Rows from block 7, named by matrix and row number. Each number is 500 + 25 x the weight over its row's rms, rounded and kept within 0 to 999. All counts start at 0. Numbers have three digits each. After the name is the row's rms in percent of the matrix's.
# conv: 3x3 conv (model.blocks.7.conv.weight, 160x160x3x3), inputs 81-89, a 3x3 kernel for each
conv.0 103:523526520532542519515510487505517528481494521452457501522529497535549520504515496529532522502488483484476481509522515500511513512515502487476456492490470480479474519519522504502509489489510519514492536543514509510477510506498515535526483495478
conv.1 093:480476482500504494516529513503510531485499533450461523487496492514530522499524506503484479501487468495491475459445457498509498521556519491505510474479476472468464533539530532529527504503512471480490486483499510514505488480480493499496496512497
conv.2 087:474463463474488493489479470505513510515520526508518523479473467471467463438437440490507491470480454480478463486489483502523515492505500514537518496512492470476465515509513491479489485477478502512507519530516503528507527542539547566559498511501
conv.3 092:503509508505516540475508531491488503486476506491482492495518517496520514475497500488499511472498507489490490512527536492513529481512526471499499491515507490499495481476469495500490500510512508531514528525531507527538475502494488524516471517504
conv.4 102:494510529476516543494537540484483525487460513480443485501532544492540554466511523492501498515507508504507517471476473476489495486500504459489493450479488446465471508506501496489484512500492484511516479514523475505518495489492508504512490486505
conv.5 099:471466461490493484487476472488491518484484527486476536479479469480493481475480484476507492490517485474487471509503502505514510502506502521539524523524511489486493505513509495500496496496489505524514527551548501529521497532494503556503493529483
conv.6 105:546566567531544524558575543500503504489495497493500498510502503500498490519525511473476479480489484486479475494494504501502504501505483555581567552575562548568552449442439477473467497490484531536523528529530525517519447452456453467463453464462
conv.7 108:466460477518519528505513507480483477498503505505517517416434451528529535503506499503509524506517519498505501466463464510522510507519504454441439448441439478483466488486484498492492530523520468455431504483473497486484503505509520525535527540543
conv.8 101:485483477512507490487497490470478514479477517497472508470477472503503492487497495489528499509541514474490467507510514523529519514522504515518508508510502495489487500518514494509511503517514499513508508529525497511508515538503521550505494517476
conv.9 092:508518499517535509491524492496498512515520533504506517522522514511515518487493482531527530526524527495492485465445449482455465488483484506519512523541539505518514502523520555578575504519507493509500504515507502521517465458458458452466460470486
conv.10 102:508501478524529520479481492481482522487467518505492514508503490526529514474466468513511495543549539550559538489502476490508483488504493491482478472465462474471472501518528495512523502512522496491487487481460472469465521529510510531510489508493
conv.11 090:462455457456441435455437426492490511491485513487485510461448453459444452470467460487469461455447426467457447484488478510547512519559522517521512514514501508523510500508505495496490515517508509507501505495505509517493518519501519516509518508503
conv.12 107:513479497473467503467439488485460483479460483466455480516515523504498511478477507511534515518515508548536501479463479470467485479491506451450500465448489481471492501503499485483498500492503469489530455475534438461521499511519510518535512510520
conv.13 091:473487476461470457465457446463481508472483521483479514456459455439432432419390404473483459459464446453449426533545523550570541522529514539539531526515513519503504458458459466470467497510499487490494493497496504503503534543518530540509485484460
conv.14 100:494518512529528499513524506431429420452461456443466477498490468526518492511513487517513500524510509513513513467465463500487466537533498498493480472466475463463491469466443434434430405401418499509500479478482499487476505491466511502479508509497
conv.15 100:491493476526542534501511503486501524483490534493490526530529518538541531465479479519529518564579553558561537512527506488511492479499483491487480463451458449433453505514524500503512502497497505509512501515505461462466515531510517550529488505488
conv.16 100:476473470500476453474456451521525516529537534546557552505505488501500504470444450487482485480476491470483500517493491516486494491469464507511486513517507499497490503527533525550550521540537488501495503525521515517521528532532515526524507526516
conv.17 108:466469479467461494503514532493495482505509494525536520493488473506502507520514529500497510495497508491489510455454444412412407441435439491500491509523511508532527514510509488480491467448471522517517508504506505500495502501505481488492486494495
conv.18 094:473470462489490468504495474487507520480509529497495523460455443467470460499496482500519491476489456459472447510511507536545518534535511534533524513505500496480480496496483490494482513518505492503501503521524497505504544559520531564515514528482
conv.19 107:472450483467424451456421460498490474504499483496495486483481486471446447467463482497498501499504501517524506475469494494492509518517524430420443445428459468443482471457459478453465494479483434431443446444470441448492487485492508503517522515522
conv.20 094:490516489482515473455486482511502504517512506499493493509511498502511492495534518521523505500508515505508500456426440444437469452463474504498493535535514508514498498522507548572549516531508501501510500509515492512514492494497477470497505505518
conv.21 102:509477470519506488482495472456437412452453450435435463507486488520491472484490482521536545526527522515529519515487491532513500512518500451470491480478491503501482466469478481483490500508513476488484498490490503486485503503507513512520513524532
conv.22 102:505509508496511524509525520526536522525532525518522519519504508512504512491503513435452456448460468427449441481466474512501493513509490550556535537541528526527513510506509500503503497502498537533508525522507508506514498505494482493478486501493
conv.23 097:467461489501505509478495489490494500536538541558565562465481495519528524502516506506509502506510512486498508505496509505500515491498500525514537520522533502498506522536519550560536546557542493504506500506512502506525514506511492479487457468482
conv.24 100:478466475491491480503498481527543520535568547542572566508511517531530535507499491474473486481454483492473492514484496496463444478447410526525502529517499505490479533539552515525536507513528516481480521488501493472485512508502485467456490480468
conv.25 103:505501527520526533535542525456427457467433477453423476476464481521523545532543536506528525525544536512537537460451465489494503521532526495483487488484486490492492504523510528553539534554543482473490488477491526524519495505515488496502481501510
conv.26 102:476466458482497490509529499529527523526526523516520521485479483466445463468481486454467456461468455444459451508499489525521504509505496550554547533536531538530524500492503496492501488479489515517518522527517508510513454475456467489453449459440
conv.27 095:529538526506524537533521521480481499499501517496508526495523504507530528516519530513521506545554528497521503504529519529561553528545534452460458455463463462469483517492489508480468513512511483498483507513503502513498521538516524552543492530514
conv.28 105:484440460450427461473465470480483476503516494514542521507529495520512507494490491516512507502483496487488509509491473476432420472442448491513516486518519495524516503518506506517501501503481486483466483489464469481456518503492474451453504499501
conv.29 089:504509512493510512492521520481442476483438497477432492525537541503538535482514503454470479494520521494523535469451466472485485450486485490514511486498504472483487490514507477500497456469478514513512510515529490510506497502489511528526502530534
conv.30 101:512486446531539523506531519474482499476501518460493516490482448535548521513526519517503496514512527518510506476465444511506490527537534471478489459459467477464469509509505531532532531525528504494494501476463514519522508493494507502503509516509
conv.31 097:522497500510489486490457466492473468510485482497477474518510521495481494485459471485503510498517505499532501472467468511501496537529525473456462494481479507506497461422420482441446499488483465460481457469487488480500500496508531540553513518533
conv.32 100:519499505502513526483498484461449448461472476472479496455458473487497516478489495517546548514535523496498491489487505522528531505508508465478482476470477499485495512496501516511508554557556461464458509499497488486502502510514536543550512518526
conv.33 101:505513523522520519526509490503490493513506503517521517522506490526500490517491490494497498515519533489501493479468455492476478513498493517529496482512491494492486485480493495477482519511511477483471492501488489505486528538533512523519484489483
conv.34 105:486483483514508502510508521478454479477461481474446480477486487514519519536528524476483474509526528487520511507502515511511525512528522513524529514524522502499502503525526496514521478478490501508507511521529518514526487479466490502476506521494
conv.35 091:511515512533549552490511513481507516485509540490503534507515520523547535486500508501509498502525510505524515501513503504527518489512509469481479468484470473474468499509492474485478465472471507522504528534522517532505504516509524552539499530514
conv.36 102:467477486499517530504518512519516508517512502513511501489480485483485511481483506450455487468479486447461465420414460470468491482492486553580541543568541537546528493495496477477483482486493526551518525542530507517530480473468471474468472484486
conv.37 095:507500505542554541535565539481496504479508528465487539523540531569603581529557534492481469536553521530553522490496505506517508515532503489503497467479477449454457539533539536531535487482495517521503519531527511525524487494487497535514490529507
conv.38 100:486497500504501497497507507459454498470456487485455475482484484498503496502508506493514503520538518487504479509516515519529528517525520510512505507506498503494498490506506497508512497509505502505499507512518502506517525527511516522499501507486
conv.39 100:496490465497457475484449475504487463494496466471484474516524476511501460508489475507507519525525529513526534510515507502495493498486489497474461500478469494474462500525470511538489517551495503466481507476483501463478478459489482469499504497512
conv.40 094:476480483483500495442460480523513523529497526529491522482499504493519508471479480470501506461500507450484489510515519492493498483482492492515518500534525491511506503506511496503500493488483504532526532564568503543533489519503509555529482518487
conv.41 099:480505491516540541522529523490517513490518528486516535467498488501528530497507512508520496533549539519518503492504484518532517525532523466465445429446429470485465494520462472482461502517514491505507471494473483494468503514512530552531526554524
conv.42 118:463451463462449461454415437494485479505496488507500492457458450445446438465467481501507508499502497515520508468460473482476484497496502472475489474465483472470484500494497500491504505497500479474486465453469461449464502503502515506513512507512
conv.43 112:493489493431409430448398419466474460480487476505511492472477461477470473491458462498485492494476483497489493493476481465445460485472486480495490496510501515521514504495487493485475499488481518518508512509496510504495515525531490497504494501509
conv.44 088:482483478480487471504516505507529531478514538468479529469482477480494478484488482481470451480484464452450424520540521545584547542575537510520520500501497483473466522512512513500503501495501502510507518525514514520506476476473506522507478490466
conv.45 093:505500485497490498525510472471484497497518513491517529507507479482484472513507488494498487524523514494512477484479466506496481517506483502513492483496466464477458467493459442478425449491471482494493509526519497512506497527505551591543503533494
conv.46 098:502513506505510529475473466441444470475470497500487496468490485482484496474459471488520509509526498482503481508536530530549534518516511504499493486483488483470482489488478479482480509511499486502494485505506484494502528539509525545511503513483
conv.47 101:485482475489500469500509480467505527474499527465483536479487484494497474519523497530563535492511483473494472507494493501483482501492490514527495545546511532534497506513511510524527518522513506534513526563542510526503491531498489532482486508461
conv.48 091:498486514489484519467482514417424454445460469449480478467499522479494526511507515559539548581548526584535511494505496506502498507501502477495519473503536498500515521516490539538516561550504506518542501521560499514544468477506458488514480495516
conv.49 105:512477513492470533468476539481478482487485484490483482482503532500490525475503537501499520526491502519497508523499500499494509480502522468467514489454499510460485508499496499494497514499496484479514472444512479464520516498516509482499492480495
conv.50 101:522515509518521516504502482475464448500497480500501487523485490514477479499466469500514529495502507489487477484453464491459472513505489498478458513475456520481475439427440462414436461419448462480470482496500494497500519521517493494499482482486
conv.51 098:529541535517539524521546522530534537525523534508501516518519522533542539524537519503503499499502498501510509492488481484475479500483488484510496510534522496515504497497500519529532514534532505508497504512505489493492478492490463470476481483501
conv.52 105:518528499492484502479470479470473497475467491467475489460485452479488489511499492512514493510518495511524500469481470475471480490481483483483487499499495493487480472495441526559508502543500493492485468473471484481473503495495484479488508504501
conv.53 100:507482480531506475509498480509503481528536523533552553518470434538515486510514509530538533544551546512522528520503497526517497509502479512505506498484506493488501509518531524531548518544569472483471489487477510503463523539542494496496486495498
conv.54 094:499493483499504507489497503462459454487487440499512482500511501510510497469477483490525518487520515470477476516513520497479502490482490503513502513511500505518513501517527499519516502525524505527511524553536508543522492527508488521494492506471
conv.55 086:481466460488473468499502511510502492495498503488508519486485484466476474457427425506516512503528531501530528482443453482469467474484472488521524478508514476492484499511512487500496494484482505519523512545535503531506498537517508547527497527510
conv.56 100:522522517532531522520527516522520527497493524480461508536547536547568554494510500492486474550553539537547535517528523533552534529551527486469475472457463464450455515523530490487504473472488506509508504509509498499493497494482517530509491501484
conv.57 097:495494502459461465502505519475496499466471493466458479486483487490488491522520519498488484467462471495491499483473469486484481516522514481504502506539541488526529481492490513515516522514514504512511510521512503524506488503509476495503507524533
conv.58 102:504505485469473480458462460489486515477471507483486510543553528527541522497518531455464462495503502564548536458458440453459442460463460482492498484470476485472478483492512479494516489501525494496515480472506507487511501503493489485490497489495
conv.59 094:484470452495489470475466461492520527495521540484508530490483466501499475480467452503526497486500469481495478503487479495479479491477484512530507526534504499498468506516510493505501500505496514546515546587549512532507500546507512567513504526480
conv.60 107:490501496512500506512529532519512496539539513539545528540543525513485482515518522514508506506492503496499517469470467451440453485470477503508503504517506500519512508504503512509518485470485503498504507510504494493487471437450453433444443441447
conv.61 107:539525521502508523519540543460444426479469443473475450533528534518498488506492504509514543505505516507501504502503491497485480512509500494479484515493490530510514428410443437404440457434456507471489517481511526482510482470476473459476476476490
conv.62 098:494481455527533482540535482500528518462514522439489515518514485551548514521507484493503504518513492512505511494482485503486462510502474497494451499489448474474461502513520456463490470478500513511476516511481510507484494500497504514488484487486
conv.63 100:526505509513492499480452453486473493489490485470490476530516512512492497512500489495503498538529530545539544488482498532505508518498490525542537494500508508500506483517509485510517489517523483475474492491482505506495519524530484490500485488488
conv.64 098:504520512502518510504500509483468467505500496514519509512492536485473499493477502479492498512516534487492487448443457450433447494480477502519503495502508495486501458460475451432460470443481464478481482500500488506495527539525519528526483482483
conv.65 090:510515500432466469462467482484480526474468510485477498525534517458483461444429453501532531525539537523534528483453473474436470452450447524524519530535525504517499498502512512519516511502498506512522503520522485502499478506483487515497482493488
conv.66 112:486472479496445448479426441486478470502494480502502488474466457474463470492459466514510512509516518521528525474464464490478480511498503468462477474474482490486482497493492499484489503488488466463468474464461480469454513514517519520527515513517
conv.67 098:488476482478494503467476492521528540535498541537499530490502504488509511465479485461476481460506503454476473527524518499509512487493499496510514510522513496497486500495503499497501495486476500523515527552549509536533488512500491546523459500476
conv.68 086:519551531545551536508528516486490510488487530496491533506554529521555546510524511546546520526547529536560520467466479490510510497547514499514515482491499470481489530555527528544521513525505500516496487507505502521507515529505512534522501531523
conv.69 095:536546530521533543519526527489495505510519539500508538487521515515532535514519526496515508520547517490519497497518502539563553547558549476496481460465453468465465515508501495486486505501514468495475500515495498503492532555533554585560497525502
conv.70 106:467471461482493472505533504468476515477455501485461507476474467501505497516524511488518493484512482485505479483477486479478479508517502517543508546573537511535508515532514528538524517523508503524504522550535516542512480516482478513469510528491
conv.71 099:478485497510539551528543530532521517543535521540542531502506504507515516502510523493491510483460478470456464509507515490501504463478487508516534502510522488495509536519507526516512503498499502511518519526524487505519465482481427452463448467462
conv.72 102:507503512480484498471427425466461478465465476477481487509519523485494506486494495476497507551558547522536522532536523512515503488493479497504512475489504484496503499510509519523518530536520459450462476475481516526520498497508495492503499503507
conv.73 105:502485494513486482474463475459436460471448470476470487475482502481477483491496496494518510544576569543571542506513510511504501495495494507502515504506511501501505485505493495517507513545529491487495485488509488497509475490500466489499481497504
conv.74 107:520524505504510484523530505471500517480473499479466493507502496492497486538540518528547548460473475483507503499493485493486487515514507481491472526556531522548522496512500522541521512531508492513503514534520514529507505515501494506492508524499
conv.75 098:503502494515516509510514502488480498491475501497466490490508507538548535508507507487492492527538524513524514496493506523524523523543526511508504499493491486471481502519521491484498463456473495493496505502512496495507497493480513527505514527509
conv.76 099:525512494503504490492500491453440434462458442448452446481473473490491474468479474493509500526535521527537525500502500538529518536532538497501491480483473476468466452467469446458464484478479479486490476488487499503494520535535523542548510526527
conv.77 102:494491484526487458515492476489470458496484466487486495487491485507488463500500473484525537501534530491533524506513513512514501497500462494488489492492505490490500475520490477520501475520506489478486496489506498488495451457474454459472491500502
conv.78 104:505509523489491495464465475481455451496471463499490473519557540458472475454458471485500499504518518523541540444448455427417432471456472476499491453459468450451451504508492491487485490492499478477490458439461457443441522538537532539540505510514
conv.79 092:499506509532522509546519511490495486512517505523530522503481479488467485554513509498501516491479493487476474457436449461418445508487481504517521510522533512520534465456448462433438465435452480487479487494491496496491506508508493491490485476471
conv.80 094:506512496481510520477479494515497543507476521502488515535542531520550533443457439478480499523520528557548542459469468454477467462483475489505504472486490449459459504491479479463437493471457515515516493514502470483469479475480491503504485490494
conv.81 101:511523516497506497477488472485496491471486493459474469490505497481494486470493490487499479508522520499514514518528525511529520503524505505507491502486484493488486444463465477488492496515505501497512503493505508517521526536517518532522479496492
conv.82 094:483484481497515507484515517495484507497469513496499528490511503501520511494522520480509499471517484477504483516514518498499506489502502498512505510530516494501496519527527509517517500499498510532511542579568515557548485521492489550494471523469
conv.83 105:493485479523525536523515505500499493524522517536546547481456492513496489528514505506493507484465491449446482471450468466422453489467469515512515494492498501499492524510518524511518516507517505482496496480465491464493513513502457451441456456448
conv.84 097:519524511540552555521537537473475493511516524497510527503516488519534526502510513512518496541554529508527491459481446513538513537543537477477478438436439466465475503507499486467459502496498474476472480493461485493473529545524553583550496531499
conv.85 096:541567552564582577533550547490497514482490523470475519520551538547572568538556557520517510526529522500509490504532522527551542512530513461470471468466469468464470535514514519505516513509522495504467537540514512512514520527510500515499457472457
conv.86 103:494479473482486491489492477482486463485484468491487474522523501465492500510508494499495518504494515502486499462487503491497500518502498486484482506509521523521518481484502497495513538540532497478504487486517497509528481481487488505516488503516
conv.87 109:471469473479478492471492482459459471463465471466468467467466468487483486472442466505515527499514513486504502504502520500483512483467499520531519523532524516528519499520521499519512509510510495516510499517520488502504489500485486508489489507480
conv.88 099:486470463495489469480490484487511527478500537481486542486480471498500485491494481491522504492516479467486472507495501503496493500496492515537516528538514498503487514521514504509508504502494506534513533570554511541515492533495492548492491525477
conv.89 102:476467448476470447480492478482511527477485531481472526475471459487488467494496482510527510494510492485503485476455453486467466501507497512536502534553515494505467509512503512524519515517508498528511528560530499518496485528494487534490502528496
conv.90 103:463456448536510464527533511496478471507495489507504501501488487536520501511528507512509515531532530495505497483462463503473459506507492487498483471488480476486469482498479488487475502492480484503487483503487490491474491488491503502508526545551
conv.91 098:503520518487508509458469474487490508478467493492490501512535526499513520455481501465474479500510530516516511464485468453457442456463452489506503468466471452452455487487498486496504498512524479491503484476483504485480517533523506515512486489487
conv.92 096:463461465462472480476476488520515532532500537526497540467480486471493490471477476470490492455497488454480474505507502490497498488497499508523517514537525499507499500501509494493493493478473508530520523546549498524524475509502495553528483524492
conv.93 110:483486499464462471475444460490478479503492490501496493484485464458464457475464460486494491514509497522520504468449468478464468493490488479478480463457470463458476503506497512505506504494496475454475455436463450436449499495494514505508516506505
conv.94 103:488480462511505498461475486485492515490499536493486537479489476514520503481490495492518486509546520474502485514508510505511506484497495506520518513517502499496487507526523494505503493493490495514505518538523498518503468505481491544503473514478
conv.95 103:501510514488504503466477483460452444493487472498507488491495490468465473469466493491505501519525516492516506475453449471440466509498501492523496456478462449459472441476472458465470485483484481502481456472467456480485508522511506522508487500498
conv.96 105:519514507510503489476478477541533532520514510485483479528529534497485496504494490496490508508491502486487492503486487513508510488495498536520532518510511512500495547550556505509521450458466489500500505498502501493505445458458439449444512529522
conv.97 100:464479509490490493478488502478460475499479485492479478477496512471489489482506505529523533530531540524532537469461458473477490493495502489482485489495492477482492514509503550546546534525531505500508471485502480495503470500492440467477500511515
conv.98 099:502500477500513513494484467514509519516506518522522530541528505514485449460440446478498500509512510562550543489492475466458439459449450499501492483473463466471475512510524478487505494490508501498490449459443467478474524558555519555546475497494
conv.99 095:509512481490526504520548511518493499526507504534525526495506483484482469487492482513544521488519499503502503472449484498476496513524493514534504527524512503510504510543531509545528524547540480507501492522530489526510482542490490532498501527497
conv.100 110:486474474492457466469447460469455441485480463484484467478469469494473474478460483476482492496507501507512483474451453499475484507506504459444449475472460505517475462458451474456460493481478464479473486493485496489494496497502492493502488488489
conv.101 115:500492483476477471469464468478476473491483475491491480492497492459475483443464470517523510514518508515513514511508502498496494496487484511511508517526526504518516500514499515518496504506491493481487488486497486483479496490495507501512529519528
conv.102 100:498507501507517504506484483515508507524521520524535528482467465520507487498483491495501489503513514468492484473469466484485485494485482548556510514541503491518482512510518517513523533542548514513486510510485513526503525534517495501498483490486
conv.103 110:493490502476475479453425453478474468499488478508506492502485474459480470477469472486491493510509517541531517443421428441443441473465461489483499477455476468470485500519514502502513497489505514498504494471475484465469515527526509514522518515519
conv.104 099:481476475500514506510514506515517532517500548519490540494502493498526521480490497471474459516530493484499482505505508505522512497519499512520504507505494480469469505512515492495498477461453502513495511532534490510510500511480519560509486515472
conv.105 101:496492499506510527505502504513507499521534525524545533461446446534520517512511510477490498473485490465485473468452455496481491498501498516524525488497488503498484525511521527522524530529537486487458487485462507504505509508501477471472486492489
conv.106 109:466462472496500516501505501466476466479499490485510509443446433518523532498509510485491507496499515499497481474471485494496510507512506434432427430428427457461474481488475481485484510504502492479447498479472476479506496490494511501509525524528
conv.107 088:516530535526535543527531530481460505466447474467460469521539533511519523493499493486490488497514513494500503478476497482474488471485474523535522536533530529545529446465461468503496487507513519523511515520529499512511501531512505526514494509512
conv.108 096:529502489538507453530518479507514493513537530508540540540514508535517508517511491516502518525512513515519534512491487525501477527502492495500480509515500495494486489510541492515555481506540508514487519518460517501455508498496487481460484478480
conv.109 098:499487480498495484508507494492498513478489517476461511492493483524526517507506507464467463523528523507513504503509513536549537540555536511505496492481480476462471509519516491492500474471484491493497496503510494495505503493486525535518504520504
conv.110 086:516532514508518521459468444467479513491487516488482504518560540544552546457468475524534506513549490539559497473495491472480481456466462497489480512503497513511510510528495515551504494538495491505488502509507493517511512512494509503490517517512
conv.111 096:465468496485495513462482485499500491521529532531543547470474494494498506456467465496525538522536526474478475513506507521528523490510496514500517495493495505499490499501507515514503539548532491486490505515512498497509509513514526526538526526525
conv.112 102:493501503473479473465493498499511522502484524495476515492498495475483483499502495522542532477490474468471470500494489488484480496502499473500486506547535496526523503494490514511508524510498515539507529559533517547515513538522498528503512530502
conv.113 105:494479503519512520501504496514502497528527519531544533476452468520497502516519515500491520461467501459467483457452468474453489498486493510509501481480466495481490532518527536526524525516526503477459495471480499491518503500495468467460475480475
conv.114 101:495445422537531512505517492477479459464487496442481502504489481538528513495513491530538533537533503498502496505483468532532506514518487450466489448455483485481472479502501489492487515526533493501493486506523482494477497496501522525531539548548
conv.115 099:511513504491474472508500507479476489459450467448437457479470468501491482542544534519516520461468487506525520486476477479464480515514520482489481524546524511528513471507488518551529505535516488496494492499494490502499517507525487470492518520521
conv.116 098:522536537514536522488511507492506511502522531512523537517536537513530520490508501492504501465479476478487482542558548552579554524534522484462463484466469488479481515502516513513519521530536508486488516512508521525520517518514524535527507523511
conv.117 088:439454448450459456494475467502506502495503514473495527454453448447457452481477464499492475468466456490485457466472468504536505529569527517524509499492478483485481512523523490497507504502514487494488485469490504502492509522509529530521514523500
conv.118 103:504518519496520517509507491457416420452438425438457437504514531487503499504516503497516504536551546540543535490494501511493495529502507484504492463473479488480477479481495480497502507521529446439446475472474506514519528543540510525531500516522
conv.119 099:484480477500514498519513474538549559515541572483484545503503478501503481491486469495506500513506489483482472515523508533548520528530499498492492476464468457447460516517529482476493502482496499503486510520503509512498547543506535553515468478448
conv.120 093:473468461476489482498494476505500506494509527496493539481480476484502497503506499457470449475489460469476462494494494508524514509532510531547533524527520492481484498505501483490487449440447502507493506521523495508506481485464518545512510532494
conv.121 104:517521515497521521511517503528522522516515512518528521522507485472477462462466468478497480467475470463462455533540524501519510474484481543537523528520503511505489471458476483479479463468476513513511520523504510520504467515493452497470462491472
conv.122 113:486493498482479495479462479485485459491487458494491462485502503460473469447445455496499505481489501476487494510517518491494495495498486506523513515531525513521516481505498489510506507512514507495498512502502503504500481500516507522537516526538
conv.123 096:497542537479504509539550542483456479511489492515490490493514512496522521527539538525534523489479484486497508479467474482464459498492488489501505519550550501531544472470451536557541508518496507528523509531532501526525482507507474485485501524540
conv.124 095:500505493484491480484496494472472456487493473458470468486480467469472463468478476491500495508521514521525513503511502538533519545541528497497478500481462491473462446443432469471456505508492487487492501500503508500503520533535541559560525532531
conv.125 109:527529532513520518482493491477494473455478455458474447487497500487493496483494501496491488515509516478473482510519523520523526518519515481486466465472479483492493482488482489495490507518515465460475496491501511516517518525519511516514479485485
conv.126 101:487492483503510512499501495464443491467440486480455477482488493499508501496496494497521511527545526498520503515523523519538532504523520514513506498503497488485488489501506481483487496498496499507498500508510493504510498504489519536513497511491
conv.127 101:525516526497515513496503491469470464478491496478489505506502509498520522498513501519531535518513514506505494499503507541554538536544524477476491475463480477463477532521525536530535551553557492486474508513500508511508505504507525530530496501499
conv.128 090:455452454441419419477457455508513509504493505502481494468460443463456449483466469471484468452448435454438432488488484499508504512522506499514485517534506484512499497495500504498508501487503501507497511527514504524505514526514515534514534543522
conv.129 109:503468499476467531472468505481471459502490468496499479485488460488496503489503522511530526497516512483511498493495499474488505456492506490494478485492477469479478514515480514524494520543507494471474495470480460461499477477503476469500497479499
conv.130 104:494508505514520499489510487515505492543548530545554548503505495504495497480476470515520524497482498487487507470463487486455495488487479518525523515529523527534530521515508532535540513502520506502504507505504503505504487488486439442448395405418
conv.131 102:473483484459486479495505489491479453515510489521525512481488493468477468461455464512528533503521508505516517495476500491463497485472488511526516521531521505513506509518526499517518501505514496516506511533523496519511486514499491513493501517507
conv.132 097:491489481493488491499487499470455491467444487484451487492492481500507503506506513510516504532544534530549531499499495509516510527540530505494488494479474495487488513521522511520523525526529507501500493490493492494494500495488491492487488491490
conv.133 096:530532515521528534498511511473471532492486532523525546527535510503507503475476479518512516544546548522550531485507500468502481463460438495520508465473475450456474501487478460450452473480488507519496482510478485491483513532518494531523460482474
conv.134 099:461433426517526530488495488498481476503509504501515520489462450523535538479493492526536543529539537504508501485479476510498500494493484475499505474482487488486475497489484511507505529534547482501487514518518484495501485500506502519522512532533
conv.135 097:459453441467474453453459447495510530477492535466467526462458454466466449421424417468483453478482453472470451496499491529543517529539519521535522528536522509513495495497491483486490509515514478495500508523513513523496498509463527546511502507472
conv.136 087:483485489468491488439467504511517512509525529503532541495505504483505479454472472510529502484514504472492472507507508487467474478469481485508503499538530499526517506505499519532521520519514516562524533570546510549517488535509494549512488519478
conv.137 103:488484488481489500494501502492496469466479456485493470485484490478488491486495506480496493494514520479489484544563561525541540516531533469477482493505497501504496486477472505515512546559547481468482492489496515525527470469480481496504490510518
conv.138 109:504461498476451516472446521479474476493485481496499496440454492475481507473487518503520528514524534500508521515493503494496509463495510466460499471430480485455483516511507518520512546541524487495521470470518473490529519518536501486515492490504
conv.139 106:478479507512501523502496497492465460502491487509510512404423420467499512506512511499527531513538533481522517505505513513513522498504496456446464441434455459458493506522503526536513544553537487476462480475479484485501490500510487493507497502506
conv.140 105:500510508490481492463437461462469468458464464479479478513528522474512529480484492502496507500503508507504497506521515479498491465483463459464469480495497486508503488497485503519506488507494480471460486483480499507493457447451465453468498498504
conv.141 098:499485482509506491519501477503493487510502499506502511517486488509488477520508485528518528538544547515525520490466466519492475518510480535522514519511508497501490484486498494483491512496506503489498511499505508502506501512514497515522504520524
conv.142 104:463452430444463436479491459459473493464472487473483496449443440462466445486499474506527515445468467488505496470454452465466482487497495519526501543559515513531494488487494524518505519511493488512500514531509512535505515542521508536514537549515
conv.143 103:480474469509508489487480458495534557476507565463470538492502487517527510474468443515528504506523495494506490488484487494490487502494483492507490487495482470463456500509513494502502508504499507525507517543527501515499507529490506543495488509478
conv.144 104:510527535515512500497503480447439427475482467482490479500483494497481482498474470496521528495501503486495488469450474486460482514511494459476479469476492499489514408437462424423445437416448469478468493502508491508515518519519500495501471465471
conv.145 098:472467469469474451487488474489509519486491521482493523481478476482482480500501481489515499461477447461468446501494490491485483499500490505525501537554524503523507507511499508509505507503498512533510537568543517552513499539508502548502507535492
conv.146 088:534544556537548561490507516489482508489471495502482487523544561534546556504530541495488495499495499502517496508499500474482488466489491477493500516526521521529525478483474507530517500529506509514500526514520521518532478493500487479481490475469
conv.147 095:549503480552517481537517474475517506469529533473533543553534502554528488516503484523496489537527502530511508501492488516507478529513479499501467506508477497502486480481511474477505481485502515513482522532488523525475507500474501506464491505486
conv.148 102:494487482528531521512521508529532521514512501524521509510502499508504506512522524502506517528528544498500512508519518512519510511514496493504494494511498493506490531523524532522540573569575508502505505508507525526520474480487488504498479499494
conv.149 092:490479466518527512522555533500511523504520549497504564496501495532556539502525508499499485516533518518531507484488485509530513510540516507523518479481479455446440535527522516510509479459472496499492505516510505514502476482480517559544504538512
conv.150 113:494502526479485483468462480498471467510485485509499497510529550484483491456452470488503503507526534527546534450459473449447455478474484455475487432429465451435444498495488486485492504501510424465494441427472454441453500516526504513530514515525
conv.151 097:483474476474489485480475480516518532519503530514484531493495493488502494460470472467509502470512497460478475513508509494491499488478490500524515518534518494501498503505511504509508505499494510538522538574561502548535489533506495554509486523483
conv.152 098:517498475499491489482487478476469474502498497475476473476478469486489464484464456483492469480508490498514491478485483517509504542535534502522503492509488490492483476482461438437417474474466473496498496508494491502492497522507524559538499526507
conv.153 095:529547516509544517496532489484496526485479522486476511507522523534542526497531525514541511509543493503538512480478484485473485493494495495505472530540510518539510484516494516554523518552508498513490495514511492513498511530507485497484500506503
conv.154 111:505490484476444432460420439485477469492483471500490472496511498479496477454454451488484476489499494515516506528529514506509504482500509481491483507514491510526506496488461507498465506503474495486461495480448509497463506496507510496505531512513
conv.155 094:485492477519534547526528522464477509460492524463503523500520504498525531504509510516525503528530519514520502481487473504526507515532524494490494469471470457465469495495476477483468492496493502500505497506504478488487477501482526550531524550530
conv.156 103:550545553519510512495472496501480490529508500514496489537539532507519512480471475506523503532549522522548532475487487504515507525512523484474466464449454469456462497519513504513499505525514476482479461467455478455443508512511500510506509515511
conv.157 086:495517498519538504507512493483489500474476497475473491511539519536559516474496461513505470533540502513527497465480494470482473464495438516522505511518502504525505508527492498510459496508462504510489493510517473500490490496457512515485534545520
conv.158 110:466468474446427435493467486482491478486494479496502488505532522463489485481467475496484470497492486506512513487497481469469450465470455483491489492511507491515502507518504505516502488500492502500498488494484468473451486473493471463488507507526
conv.159 101:532543530513524533492500488467453461487484462503502473510515484504516506479486489490504490519539531487511491506511491517519511517521499508536515493518485472494499483494482453469464477496480487504491502517503506525524537549516530541499468487452